python train.py --dataset="synthesized solo parts of chorales (CocoChorales)" --hop_length=320 --arch="convnext" --patch_size=[4, 4] --label_smoothing=0.1 --optimizer="muon" --muon_scale="original" --lr=0.01 --nesterov=true --grad_clip=3.0 --steps=22800 --batch_size=256 --final_lr_fraction=0 --weight_decay=0.02
Rows from block 4 of a small sound classifier, named by matrix and row number. Rows with one number belong to one neuron. Each number is 128 + 32 x the weight over its row's rms, rounded and kept within 0 to 255. All counts start at 0.
After each neuron's rows are labels from the 100 clips, of 14848, where the neuron reaches its highest value: "top examples" is what is common among them. Only what is clearly more common there than usual is listed. The data: synthesized solo parts of chorales (CocoChorales). In brackets: how many of the 100.
# fc1: MLP up (model.blocks.4.mlp.fc1.weight, 384x192), inputs 0-191
# fc2: MLP down (model.blocks.4.mlp.fc2.weight, 192x384, transposed), outputs 0-191

fc1.4 [175 114 179  88 102 167 123  73 104 140 135 115 147 126 133 169 111 116 170  98 156  96 166 122 137 148  94 138 103 153 119 110  79 171  90 155  91 168  91 159 157 157 124 143  36 130 143 141  88  86 102 123 137 115 141 145 159 121 124 161 127 167  92 124 111  97 161 152 126 180 157 139  88 125 158  98 106  98 115 110 142 141 140  87 102 177  66 173 121 174 124 131  62 106 127 123 118  61  95 134 142 159 161 180 213 154  80  95 113  78 146 180 122 127 214  76 118 107  77  57 203 116 107 119 186  91 118 134  96 121 156 140 126 146 118 138 155 127 107 121 213 185 111 123  66 123 117 153 116 161 150 139 129  83 144 166 154 123 120  78  95 135 117 150 199 100 119 168 106 122  92  93 129 102 144 113 108 183 106 152 144  97 121 137 132 155  95 112 140  86 158 147]
fc2.4 [126 120  79 207  96  65 111 159 118 117 123 151 139 117  55  95 111 117 137 110 118 124 151  95 104  71  94 110 182 103  52 140 149 155  86 158 133 130 152 104 104 116 123 116  91  87 104 191 151 187 142  84 149 159 104 112 161 131 166 127 166 161 155  59 125  89 134 155 105 160 127  46 125 156 149 175 187 160 145 117 152 138 118 123 139 151 108 120 117 120 141  56 123 156 130 156 114 149 116 177 107 192 127 113  91 133 162 130 154 148 116 117  96 145 122 110 143 159 189 119  98 125 156 142  87 175 137  84 111 176 112 131 126 149 166  93 102  92 124 196  84 122  93 115  35 151 116 141 140  65 152 136 162 153 108 185  93 113  57 136 149 114  84 105 159 100 143  77 114 150 187 123 156 161 127 135 117  58 132 151 118 147  90 151 123 137 179  96 104 153 106 102]
top examples: cello (94); note B3 (32); note C4 (31); note A#3 (30)

fc1.272 [137 158  87 139  56  78 117 106 169 138 132 137 105 130 167 165 170  69  91 188 177 156 117 150 117 126 197  95 102 157 113 120 186 111  95 111 155 204 112 110 109  98 134 134 149 119 139 107 126 148 123 135  86 154 142  97 151 178 124 141 107 172 178 137 119 105 168 125 143 161 106 140 120  91  73 106 103 134 142 149 146 102 141 122 118 125  76 130  96 134 148 200 164 125 186  58 101 126 103 101  79 180 104 171 104 137 147 112 126 188  92 112 175 108 118 126 112 135 121 138 115  95 107 136 112 125 150 133  75 144  66 194 147 119 147 133 118 129 118 142 116 183 110 101  81 115 123 160 138 107 181 216 105 176 159  88 108 139 107 190 125  98  97 188  45  94  45 108 119 159 132  99  83 141 146  95 167  98 135 130 166 194 102 106 130 118 108 122 124  91 121 117]
fc2.272 [136 115 204 139 136 154 122 112 101 115 115 115 127 126 121 138  48 139 146 112 123 110 116  57 101 113 129 124 128 144 103 121  58 113  49 109  95  81 136  98 161 166 145 134  96 145 139 153  99 165  82 115 186 135 153 172 141  64 173 137 154 123 133 104 140  96  89  56  76 132  87  93 104 163 140 105  91 140  93 151 138 153  87 116 164  99  73 119 107 108 120 151  92 114 131 136 117 122  94 150  82 149 142  63 112  90 108 148 119 103 188 122 135 120 144  51 109 156 162 138 121 113 192 153 119 180 147  83  84 118 157 123 136 135 140 120 113 140 171 112 127  86  97 115  61 135  58 186 150 115 123   0 149  90 126 147  92  91 125 159 114 129 115 145 147 150 102 139  95 121  94 139 127  52  98 140 138 158 123 118 128 133 161 113 122  98  80 142 177 140 110 132]
top examples: cello (93); note A3 (25)

fc1.155 [172  95 156  84 109 131 114 157 139 149 176  96 134 135 149 122 121 162  97 113 116  66 161 133 161 126 114 167 125  85  99 138  93  77 124 105  95 172 140 152  88 115 211 119 177 149 100  57 137 151 152 123 126 108 183  81  78 129 148 144  96 156 151 125 112  85 149 115  88  57 135 100  57 117 156 155 142 108  99 147 104 101 130 124 132 135 113 149 159 118 211  78 111  91 130 159  82 108 115 122  73 121 108 116 154 177  72 164  73 167 112 158 210 133 116 140 146 147 113 127 124 186 172 144 145 121 103 195 143 142 109 130 164  84 182 126 176 155 163 151 201 138 113 189 103 126 149  94 112 126 135 125 110  96 104 129 148 140 189 159 200 146 118 130 153 128 100 122 134  74 156 126  58 122 168 133  83 121 110 107 152 137 158  43 129 124 118 123 140  95 157 131]
fc2.155 [150 104  62 110 122 111 139 115 113  81 123 109  99 186 138  87  93  86 156  39 143 179  86 116  89 118  94 147 221 113 116 163 142 145 149  91 157  68 110  49 160 183 149 153 133 152 185 129 112 134  92 144 116 140 169 103 164 140 166 106 130 133  80 130 126 199 144 143 129 115 118 107 152  99 107 100 133 167 144 127  89 155 115 143 145 136 125 123 112 155 100 118  96 134 187 135 149 132 129  73 145 120 116 125 159 105 163 118 213 102 159 189 162 135 165 115 176  45 146 105  95  95 136 152 210 116 147 104 169 106  82 118 171 125 129 134 100 100 144 136 105 151 138 120  93 144 106  98 113  90 114 207 116 147 168 123 118  67 114 120 122  79 128  98  63 100 137 153 116 115 160  99 122 182 143  89 111 156 115 156 153  82 147 146 107  46  96 136 129 121 129 154]
top examples: violin (97); note F5 (68); note F#5 (36); note D#5 (34)

fc1.37 [121 121 102 103 146  79 112  29 121 120 155  86 146 149 128 178 112 157 177 136 187 122 122 151 140 149 119 122  57 133  98 126  86 122 124 118  90 174  83 146 160 146  97  79 167 141 122 132 167  97 127 151 147 141 151 169 133 146  82  92 143 133 130 136 131  87 155 117 129 101 121 101  78 136 159 118  68  85  90 137 117 126 141  99 134 108 115 147 100 148 149 117 106 116 147  43 186 125 109 194 162 192 172 110 145 186 140 142 132 146  94 141  86 126 100 119  57 100 151 160 140  46 137 118 153 129 141 150 119 136 130 103 154 105 149 105 161 159 157 164 120 134 139 131  78 112  49 172  97 108 168 142 119 129 110 192 131 169 101  61 192 118 187 203 128 108 109 160  82 148 101 108 107 121 179  98 130 140 146 103 136 186  57 119 104 173 109 124 128 184 115 145]
fc2.37 [131 120 114  88 163  95 145 156 115 132 144 145 101  74 101 188 133  94  84 148 100 149 164 177 124 183 123 120 150 117 137 108  71 204 162 233 120 147 115 146 159  56 140 118 128 174 166 150 132 149  75 121 157 126 147 129  90  71  89 136 101 196 135 109 141 124 182 171  56  84 113 118 160 121 120 118 138 148 178 103 141 136 132 121  96  83 142 136 160 162 125 120 134 142 132  60 148 168  83 149 106  99  80 135  88 109 103 127 179 124  81 136 130 165  91 117  81 111 214 172 141 150 169 121 149  76 132 107 164 146 180 186 130 130 117 139 121 133 145 107  89 127 136 107 137 182 124 192 126 116 115 143 143 144 116  83 121 149 160 137 126 149 149 147 161 132 100 149 112 109 112 117 158   4 109 131 129 107 133 164 129 147 122 148 160 135 111 173 184 127 146 184]
top examples: cello (100); note A#3 (37); note G#3 (36); note B3 (25)

fc1.331 [157 146  82 122 125 112  64 120 145 186 166  74 200 131 111 110 114 115  76 102 154 138 118 135 143 143  74  99 119 109 141 184 132 114 124 121 143 142 108 156  67  65 121 128 168 123  62 128 106 137 186 187  96 136 145 150 157 138 167 182  56 141 191 131 116 129 129 127  65 144 136 101 130 156 171  93 118 143 136  81 131 130 193  90  54 144 134 119 125 104 150 126  59 114 120  25 133 130 133 145 133 166 128 144 164 164 127 198  96 160 136 125 125 116  93 153 130 159 135  98 126  91 127 172 125 140 129 207 133 116 135 143 109  97 131 138 148 135 103 151 105 135  90 129 145  72  92 109 137  94 123 187 151 102  74 124  92 157 109 132 164 126 150 137 129 141 145  97 166 127  89 114 101 168 149 156  91 171 119 139 137 107  45 140  95 161 169 155  84 202  74 130]
fc2.331 [149 119 104 161 122 148 101 162 112 105 147 142 160  96 129 214 176 112 139 134  89 162 124 143 157 120 146 224  91 139 111 176 101  71 162 166 112 101 147 137 138 190 174  75 124 161 202 145 114 145 122 149 158 181 119 153 178 118 112 142 101 107  88 146  96  85 166  59  89 181 151 104 170 137 152 107 140 114 146 152 160  98  94 205 107 126 135 115 130  88 114 143 141 179 113  84 122 121  74 123  52  81 139 134 144  96  96  79  94 103 128 149  71 122  92  60 115 146  92 118 139  93 125 169 119 104  57 162 134 114 156 170  96  74 152  88 120 162 107 176 205 146 127 117 155 126  94 149 137 163 110  50 122  98 102 114 143 130 156 147 116 111 146 120 159  62 147 124 115 142 129 150 126  69  94 125 155 107 101 162 170 147 127 128 133 130 126 135 139 131 167 150]
top examples: cello (54); note G3 (45)

fc1.26 [114 183 133 141 133  81 115 138 131 202 121  88 191  93  97  95 119 157 122 111 190  84 161  97 100 116 113 112 123 135 127  84 104 168 113 152 161 157  70 106  78 124 153 105 143 160 163 127  52 150  70  60 150 124 113 168 164 125 164 117 184  97 123 139  77 123 121 119 115 137 171 139  97 124 126 165 125 130 124  74 148 133 122 145 176 144 152 135  96 163 165 150 184 138 132 152 126  88 111 150 137  92 116 118  86 112 140 139 107 122 153 186 131  98 147  99 179 131 103  86  96 136 118 189 137 142 111 139 133 118 139 128  76  79 125 122 164 129 103 139 144 156  54 159 150 190 174 146 204 132 164 164 100 190 141 145 151  87 111 116  70  87 176 119 104 129 132 144 106 142 103 120 135 144 113 108  65 103  94  80 191 167 129 110 222  79  89 145 126 146  79 168]
fc2.26 [155  71 158  90 133 141 195 133 122 130 104 168  99 113 131 145 108 157 119 170 114 144 121  97 163  48 114  91 119 136 144 141 107 110 109 112  52 148  85 129 144  99 174 139  79 148  57 118 196 109 134 157 110 137 104 101 152 136  90 114 157  83  95 106 145 149 137 106 144 150  98  86 122 133 117 115  96 109 120 104 142 117  85 111 120 139 176 120 162 123 159 181  63 124 133 107  94 124  92 207  84 164  82 113 149 132  60 163 143 127  89 174 108 128 166 153 118 124 176  93  85 109 224 143 128 112 121 152 151 119 104 101 167 162 122 175 163 139 142 102 137 160  92 148 151 162  42 155 101 123 105 109 178 119 153 117  88 166 106 146 139  95  82  94  92 159 172  96 147 112 138 113  82 170  90 124 143 132 100  62 158 109 143 107 138  82 138  67  68 169 108  77]
top examples: violin (48); note D5 (40); clarinet (31); note E5 (27)

fc1.204 [150 153 108 121 135 160 154 166 135 143 176 110 143 169  75 145 110  77 134  92 169 143 161 149 113 131 130 147 137  61 120 128  97  70 123 117 148 176 121 129 120  98  83 119 148 116  95 103  96 142 129 182 162 142 114 158 120 117 173 135 114  95 156 125 164 171  61 127 120 124 119 104  87 110 139 173 104 174  95  80 162 164  53 206  97 133 111  95 171 150 163 113  88 155 125 145 105 120 100 100 185 120 131 149 143  70 149 132 163  85 122 124  61 131 107 192 121  74 175 114 133 137 151 120 110  18 158 141 135 157  74 139  86 150 151 121 196 134  89 152 205 108 115 199 101  99 144 123  93 177 145 119 192 121 108 129 141 138 138 100 164 140 116 152 114 109 140 122 113 153 148 130 155  72  99 228 107  70 140 108 128  93 115 136 103  86 117 136 111 123 142 139]
fc2.204 [169 147 182 107 120 164 110 147  66 120 128 128 148 147 114 109 113 151 103  53 162 142 179 108 161 140  87 137 137 153 129 142 146  91 164 131 125  88 131  98 161 128 180  93 211 188 164 103 168 102 116   0 156 138 149 110 133 154 146 135 127 128 110 142 175 171 131  89 128 157 171 143  95 101 147 123 145  79  99 104  94  64 196 124 106  75 170 118  98 124 155 129 148 129 148 132 117 126 140 119 123 125 168 119 174 127 113 124 106 135  76  97 133 155 101 156 139  92 115 176  91  97 112 114  90 146 166 141 124 106 124 143 110  86 153 126  98  90 130 144 106 175 128  97 107 132 109 151 176  92 127  68 116 134  99 125 131  77 110 181 118 144 101 160 149 111 144 178  82 107  94 103 108 148 223 130  67 206 133 167 101 148  95 146 150  96 160 130  96 156  98 151]
top examples: violin (96); note C#5 (78); note D#5 (52); note D5 (40)

fc1.112 [103 129 102 117 127 133 107 155 167  69 114 161 121 107 118  75 156 127 170 164 124 113 151 161 138 140 123 122 135 115 119 163 129  83 100 107 155 147 142 139  70 134 129 113  98 140  89  95  64 133  97  75  81  88 158 142  59 124 132 142 146 138 107 137 138  95 118 113 109 100 121 125 173 131 165 132  69 118 176  93 139 156 123 134 149 108 168 153 137 163  95 122 139 184 153 142 115 172 127 140 138 126 162  99 153 147 158 165 122 115 156 132  83  98 115 133 132 102  82 171 138 122 187 111  58  89 119 119 117  93 112 143 179  93  74 188 202 185 107 136  86 171  88  86 162 107 202 131 189 104 117 144 127 106 163 200 152 130 160 161 156 182 138 127 122 106  89 158 167 124 147  83 111  97 156 181 104 140  79  70  89 114 108 141 140 108 108  99 105 128 255 141]
fc2.112 [118 135 138 131 164 134 182  94  92 128  86 116 147 118 157 176 179 134 112 122 107 104 181 183 120 143 128 118 112 109 108  67 151 161 179  96 127 117 170 102 138  70 136  86 162  94 180  53 145  87  96 114 196  81 121 167  99  91 169 172 125 115 127 101 130  90 203 139 111 138 129 147 139 127 125 155 135 155 135 117 112 105 113 166  86 176 105 149 137 119 190 164 130 120 101 112  55 130 183  68 145 127  57 159  92 137 136 130 153 106 163 124 152  58 105  92  96 100 156 120 108 150 140 136 106 123 119 160 144  98  89 155 144 128 126 173 121 145  92 155 134 143 125 115 127 115 123 140 158 153 165 140  98 109 155  61 129 155 110  91 133 176 164  94 122 104 152 116 147 194 145 148 141 128 154  39  80 119  79 202 143 112 159 157  94 143 189 217  80 134 149 138]
top examples: violin (100); note F#5 (51); note F5 (48); note E5 (41)