From a checkpoint of a small sound classifier.
Training: muon at rate 0.01, batches of 256.
Data: trained on synthesized solo parts of chorales (CocoChorales), 39062 training examples, 149.4 epochs.
Rows from block 4 of a small sound classifier, named by matrix and row number. Rows with one number belong to one neuron. Each number is 500 + 40 x the weight over its row's rms, rounded and kept within 0 to 999. All counts start at 0. Numbers have three digits each.
After each neuron's rows are labels from the 100 clips, of 14848, where the neuron reaches its highest value: "responds to" is what is common among them; "lies over" is the class under the peak. Only what is clearly more common there than usual is listed. The data: synthesized solo parts of chorales (CocoChorales). In brackets: how many of the 100, against the usual share in percent.
# fc1: MLP up (model.blocks.4.mlp.fc1.weight, 384x192), inputs 0-191
# fc2: MLP down (model.blocks.4.mlp.fc2.weight, 192x384, transposed), outputs 0-191

fc1.12:478542461495427519527498482499419519535529503462491515602494558481534589476436440520502413482513508445445610485464423555500487482486444448508514452443507505477491477464503494530522442517516527524548518482529559524466497483571487560496576507487472504531467471495489519531502507532454551501519476513457500476453487495524488452525525460479351503470543503553562526508497450519475470510466519497515529531438458487462527519610476520542459504412523514508505387558519508500480516519515475481506493499483558455479534514510476495477541498461377558470531493499572552526534538486443587523
fc2.12:509497496510508503466494479497479545506484488517464502485476486466543513457550525589517477594409504419490520451541525522479472474573559448508451499506494495475440436614522493489519518534473569505427514487557511519542446509524504482578509522460518521491500542479500516493493511461517510575408472525492483455482568515488410520429491505480493606465471519509391522444520473551493467532489550534502511445471508492484471555530576434499514497507503555529474410561492509552409500478564545551517463570460455487502519430494470509505407497509604471507513543538462514516513490519520509449
responds to: violin (81 vs 14); note E5 (62 vs 8); note F#5 (31 vs 7.3)
lies over: E5 (58 vs 2.4)

fc1.82:491538540463502462463588513542448513475528499505521488493490530549513500552494571536477468579520499510494524458542496432420462444448483537438519461478526520493467458488530535546425444511518575459451472509460432415444532521469511526434441541545449466475552510566491511550514517473452468509434549566587531576542462467454519508459522466587499566493563508552507493497452491499504504514521501559454513522541469481450500491507509553463532520548546442501505530484471470460479458554509518549428578484538484512537444417459588448498481475501508491514461539465485563462521458498435537431
fc2.82:528457589454457452500463465453550501493464456489445505527511532488495514539504464490525506427476496463430441455526473527576554591508471431428517547466516465533513514475485464436563581459505537463564480464468562565446453500473533507500579502486480469558525500465500551490529496472497519455510501472437499435515508503463445538589501513517419503501525520515529490513457566533613494563432521507463492543553474530602517541504462506427526484536546586483461536542562471509529464524500512478499488507558476515457504531576487502460465473553581489458558510531526510467465540526504472542
responds to: note C5 (70 vs 9.8); horn (50 vs 6.8); oboe (45 vs 7.2); note C#5 (43 vs 9.8)
lies over: C5 (54 vs 3.1); C#5 (31 vs 3)

fc1.260:441539493536486563520541458519460487478467552544565508525532516436506510476520530489559527482532496439492446539565511519496509449557430514502534532545500511480467540510574489504479433511461496485466530417527546448494509467468535460495492483528508440533479494560460444483543457485519484470578526489592513472447576497488501531398464480592592488496404482459505543489488550504549420521518551543479489497520532464467544501532474472485472479489519464446542508485430454486456535502569488490422584532457439553466469559442510503503424477482443547516470527438483562504455540463528460569
fc2.260:470466479453524465529482504500491584572506532470491520506490532484512564458533499455498524557563533479608558538541505508461454529514500527561525498468478490504530529501498604478531504476535520569524492508519479445513451462473557491545465506450509621490454503537486530559496531512523513470552478480578465526429494527518592490493491544519549472513543462480577617499532482547502551416556501501483493534425521457491429489512443508463494476508483531498510522550497516539412458427585473527497481431472561524509462480543532470560566561552454490443567466483533512507508479497497433519
responds to: double bass (64 vs 1.9); note A#3 (52 vs 10.4); note G#3 (34 vs 8.3)
lies over: A#3 (38 vs 2.5)

fc1.261:525478486497414508509491521514479444414499477489470476457494542533494522572470443500502472531432535465445509487498501549416515515497549483483494449447559575508543519458490487456558546507514456480502509464512342537523459508535537484484503485549498401518501522488511436551522515478431457484440547532511440508568546530493424530521560527510568531486581563471499514491537511504450515474502535468496504559486476514547448436531600539477568545505488566485499512459523611486488535512566445521507482481495471516560495416536547511498534563438504428454482490468485491510503466486459526511
fc2.261:471532473492488468632461557489519507483493507493446503525450543486501547506502475450423521513487499505556471456498455496470475484500541503472451509452459511442487536497464509530474544502503470403475513544423481498474414503477521454444462454469490528449498507427510450522469501444479421471556479500542510460455499474433502517456477546457541473443504472507553463566514491522565501556521535514536522541418517397473456480449467514477510488487393434477445523482461544559540476404506479462457535419394492488502496522542464513564504464502556435524567466496491515482512493427547524461
responds to: violin (100 vs 14); note A#4 (61 vs 10.9); note C5 (39 vs 9.8)
lies over: A#4 (53 vs 3.7)

fc1.216:511501551465518539476498492505473474377496534486506454474534486455561504473579462460476554574513489474505516461492463490430491481491491462520508563449502492524478542533494499478451453534511478556515455503610625421410473474479491459459502580494424467550494465457406467544544491549489524540481534545531523421509424512459489484477542500519488550503519501462598487519489535506559436530459490524497478452569523520533442501482492480499456539464505573508494515504509506529500499513561549569483523494527507591475465524531511468485407459476534509562525470594501495522479549465453463507
fc2.216:495518544450489422488526494521557536498501521461477441550466543534528483481514475534487548494498562462521582593429420547540517480526456435540452512492539465460476531487552570488474519478491533516487564518571527429505513520464542435470543480472517574429438456464505437503451559567465465506547493474460461442479522505451536466475555462506483498512500534434503487581532557526483526566538530482506458460536470440443531490457482531461461555454487495519509537592542536490493490464467500509592548568501517512433512571539501560522575571514480603509461499474479498483511505493489479468
responds to: clarinet (79 vs 9); note G#4 (42 vs 9.4); note A4 (32 vs 8.3); note A#4 (31 vs 10.9)
lies over: G#4 (28 vs 3)

fc1.300:519500537540457495596604510534512417503455580483495484421537532508513469537478490470484469481522506453557475489517606488458556492475516538549485442541507478481466432504521459399516491473481451480508485488503526529507440502533561470514564473564481593543516489486438441552491444538514484540474491591452514524550530562485532524472490542505567441508474506471460480502464481524547506496508529505507547430507491512511428563500429435533538521457465490515522489560473460507551547523479520476443379511508497485497554476489492531514507588480459443433576504447534468518441520523523454513
fc2.300:546494528498503529487450500485465543561492387522524478586462548472497459482509561540515571496438434434520472464403523486444514508521491482461484473442604542545487464520483510516521496467497527485451514426452437472485550453522467498408424493462500462500521513509575505445544513525550515484523546402547477457501497449506454461504462479493495489560507448467457475500535502514454487426549524496458572483525511523430487436517514488512514490499487550418485539573562459445555506440520463506552494492478513532429533506495496515467464372445488551510463503523490538506519509462492513573
responds to: violin (84 vs 14); note D#5 (74 vs 9.2); note F5 (29 vs 8.1); note F#5 (28 vs 7.3)
lies over: D#5 (72 vs 2.7)

fc1.176:520498552507582475469554488480466478492458447477467522450500486433564485552468511510492484502520406469537484517516452494474500523513485493412533565478534498474471552541497510545482440544552479499525566474427457464560446523534526506506563527506542517481482565483520525489624441487401562566464474463464464538490534492475435469436496454531502559459559473575468504506542481539506467491525447484512554451517523537467546469540505476484530471576547516508558480519542421440492495569515482469506503507535485431516463484525548389480599474466491491498544539494425492444475515452523538483
fc2.176:537469501495505489471533538579518475504509483478446427567420498487511500481464546513596532497368511485525427569524486480512513499551439450525447538469572456547567489522516469496484556477522482544518537408533497528469454493456509528510497502480494514514509475540567418454524518508553524462552468471488447531470425556539440515530541495527436474551479515518531500413476546487530551564458519494462541531542459471523451588493550475517486465448535484494473436500505508542489470470472537491425490471446566521466452486481431551560474528510511518530444477487511488426440440448535440527
responds to: violin (97 vs 14); note F5 (55 vs 8.1); note F#5 (40 vs 7.3); note D#5 (40 vs 9.2)
lies over: F5 (41 vs 2.4)

fc1.233:507476445510490514499549556504563504531538638496508442568448512498550496542522443481516558477473499510501471464540475518540528463493527549517479437549430465504483539485508489490484546493524531459497581440473498514461503510461536445496436483521470487559484380517462486513506455476468516471581526499558533504478498477441488500512469490492492542490470439501496525485484489418503457508493528487525502546583467505432522575466506507474506491484519438502534525481468447508490528508460490458481597629518516488513563528387592536482531495508444470408506542477492497530501525418434580451
fc2.233:498535482436554505536445533570451450467519501470494561540468532488447422483498430530507484429568502499499410551521502504511478476488507539475545536536422479489616434524525559490465477481531568484593466446504516444465470494456483464482551532495500582457533463455488509510476486407537466494500479462521502539506515524494492553432494508519483478495506514435516565516533499486528496516495479514412462553515459505506452567464526511500519411508490498500504512553531484466563515462540506443591537417472493498484534513546521534518552565545599521360519543478508496529527517530481494486
responds to: double bass (100 vs 1.9); note G#3 (43 vs 8.3); note G3 (33 vs 6.2)
lies over: C4 (26 vs 2.6)

fc1.181:466524541508461525490538459483512452507520481499509495531576486453480554477505464531443512433492478517578496517493513475443523483500521544456474524567535543481498445428502463501475508518579482544529464510505488602435549558542515545430461521460413524522554433514490515498506523489450538427524470566545534538440507413502552475530458460477486484492492518515582529560569505551428463491510479432500474478446487504452427415537486481539489517549501557468541502483506527474523542482463461423517449454456425585518532527426502524485415493501478496505431566538514496606494533505518503497
fc2.181:481495472506455448523522528464533494527557568455483554495551505575540544518524516460501529482530487485528540493525470544476577521497483455495447439494442505496426658597487510536445467513546520496464511465487535554545464482473507559458495498565501525465510510546439425481489461488439500508451483497382490456459492483490532529433453464586542498505515486501504457540403546484477450591510482450603514513542491498487458493501491499461513505513557522569453510540459511473470525480549475585537498571493478462504478459553522563444489567473527577494532526482479492474512484505529493460
responds to: violin (80 vs 14); note G5 (50 vs 6.5); note F5 (48 vs 8.1); note F#5 (42 vs 7.3)
lies over: G5 (32 vs 2.1); F#5 (27 vs 2.3)

fc1.316:513514474373510443503506523509533452479518504513507563567551415562476490489533473490470533539507518465549463604513513472525510453511530453514521541469491469517463485445530556429536484463484485482474490452534497518472486580585547559487501504429428473490513517531521537468489519538494478472349514540462513459548443440471541445483547546490462581510461533531489561489556517481599521496539490434528473494483536488452515499498514481561507492583523471484490505477457493503510495480398466467531453473503386499508520506539441503538475477536523522571434508546518484499519442537535519473
fc2.316:466419423488509455445491495550532510416527505541463446447517551461428512471493526607458500426509443479494537529512519533496507514481539521521544406487519512465485442566464441523516495468463512497493475472551511507559489469444549548462479537571533538484523483497519484580466560537503512450427485538504500497445412510436505533572489484517516446523452467479501525459490476490595542518478468540517530498501469535521494557555533517460451445542586514480453444664463492545490575535504489469483479498448551487538476504489506515491497551450498546476543453495505518493545497540438495507
responds to: note F5 (76 vs 8.1); trumpet (63 vs 8.3); note D#5 (31 vs 9.2); note G5 (28 vs 6.5)
lies over: F5 (70 vs 2.4)

fc1.51:430515508439494511426475533512474526503495543491550440535547578522454535513483533510475524532517449476531453602532501480513487503555549454511482525479548511485478467443556451498535509501466481421505492368491513490396452461548462501467414530494444529456473520504503529516526527444501430431483472424450545520491511494525491555553517486538564553476530562566391502548531480528494518525475493528471515459561561525512490525530483541530492535533469503524427495507544589404481502456509498520513506482499516489502436482472479520567427459533542577431572485499503503511512514484433472488
fc2.51:500457494481504520529534485466604547577448414538489447491504469506440576461484499596424475512541439560444492463420536506469443550445557470594499517506487555488437539489452500542506484517563489462481582431545538500470460452454469389608548558517517492491455467468466512483487486491483468481495443578517484516466558529477494528570470518520492493472530497521542541514495547501501548428463537469540435537496506469452504476435511473435477472508503507515494500518490514440476504533476513527515480511539511455476474530441491500445516565464449495541519458449524467556470485488481571444
responds to: note F5 (52 vs 8.1); trumpet (44 vs 8.3); note G5 (32 vs 6.5)
lies over: F5 (52 vs 2.4)

fc1.77:522443514466539432512483543466512483492539473475477490506478477522503566478504451512508533542461399530433527473498500520488497477429529495502469526534518595492519518523514513491486532517488524534532514449485336512549503527491467506465505486560455476464498459423532520465473389461498458512549506553489454496578523439474438525528582447589539484579542532460447492490503403526546485580516544502488475477525454482514498496508542528491559521391482499513503490492529526532575494514500461449554449547555542466528523506565475493557511497489570455529567438488503447550499485486464543479
fc2.77:459553474429503529588420506444556578492489403572485476455548516470457554430548453482491560518591468471511485553532424494454531538474483556509482532496460495533537498488449557538517506545438537509527486549478481458484499470585487473525489518509481535460505535536452459457480509515550448476511505516417460489546455576489560528467474546456519513465549508585519491497519441487566481472500475503474475483460498486467412428466477532559492413533468462536500485446473520520524494400490496488479524467465543513501463476507448526526450451497484561522537529452503512575588531482446515506
responds to: violin (50 vs 14); note A4 (45 vs 8.3); bassoon (42 vs 8.2)
lies over: A4 (43 vs 2.8)

fc1.193:476496532401485485469486471555453476518477485472482496518564556514470502476519612454501493523480516514524490476540578501441521482480439526514501478539548516530504516496539533507462484492493528499556474515486502562504550470493529491561475531516511513485545419479465490526558447511542443405412504429429524540465510478452520471510520480472519534536464479540537532451503472427490491518515436475508514539554531455431573524565549427517550494398543541532461558546582521435512512491521508597467512444532477540485522411424491496496515460474560488505525510543519525551524488396431478447
fc2.193:466526479576467491482489560521547510587475579499435479519512469484465484491488561504525475514478483522506486458526423507504472462512521475485553517526511509503405471445468601542510486482450450516508556483444563493640507499567524449510534552567551489481490493461513480502517407500511494503543470541536560499549527551479447472552547468514513550428447450513453530509459545551546467479492535542541531460436446554532486525519544516467569533511546546504544525505430510594443489606469527551499490485512510518428536463566525490495493504441479490508491473462440520537541467557502466481
responds to: note C5 (65 vs 9.8); flute (59 vs 8.4); oboe (41 vs 7.2); note C#5 (40 vs 9.8)
lies over: C5 (48 vs 3.1)

fc1.206:532597511498473507499513443521531556415517549476519393635511473505535570475579468527471465513496485446479436432553459504564486468516441455475457491551464459541458502506591498523480535510410521461478482533518494462431508559581509511428462563510414516545498510477485534520500529461428508562472423470473515450458504537472502526558488472527429535471517488495417530521465506519494532525503476542494456520474512442503496511480429569478531479449496527463502513480434546495529490515528444532494577541505509502478490495506538565489445524577482504551520520558537551474483486532503505508
fc2.206:532469500491486469527521472553530469563520511507448418428465436431520456462489402477532478491546497514411534473528501545520452455502479506465526543485541490477511401469530509497486458538564511467465409490514545529430473541544499499502508527515516477482591445429487469548508479490472467528509473513499467524442473537537450536494538442459436477499469443541576493451549478478465527541408511560507406512511468445501480481513512416501476477509541493544491422514423511423471519510473489482556466522500477454537519555502499458483472612561513549507495540447548480438508498541542437462
responds to: clarinet (94 vs 9); note E4 (93 vs 8.7); note D4 (36 vs 12.5); note F#4 (28 vs 8.6)
lies over: E4 (90 vs 2.5)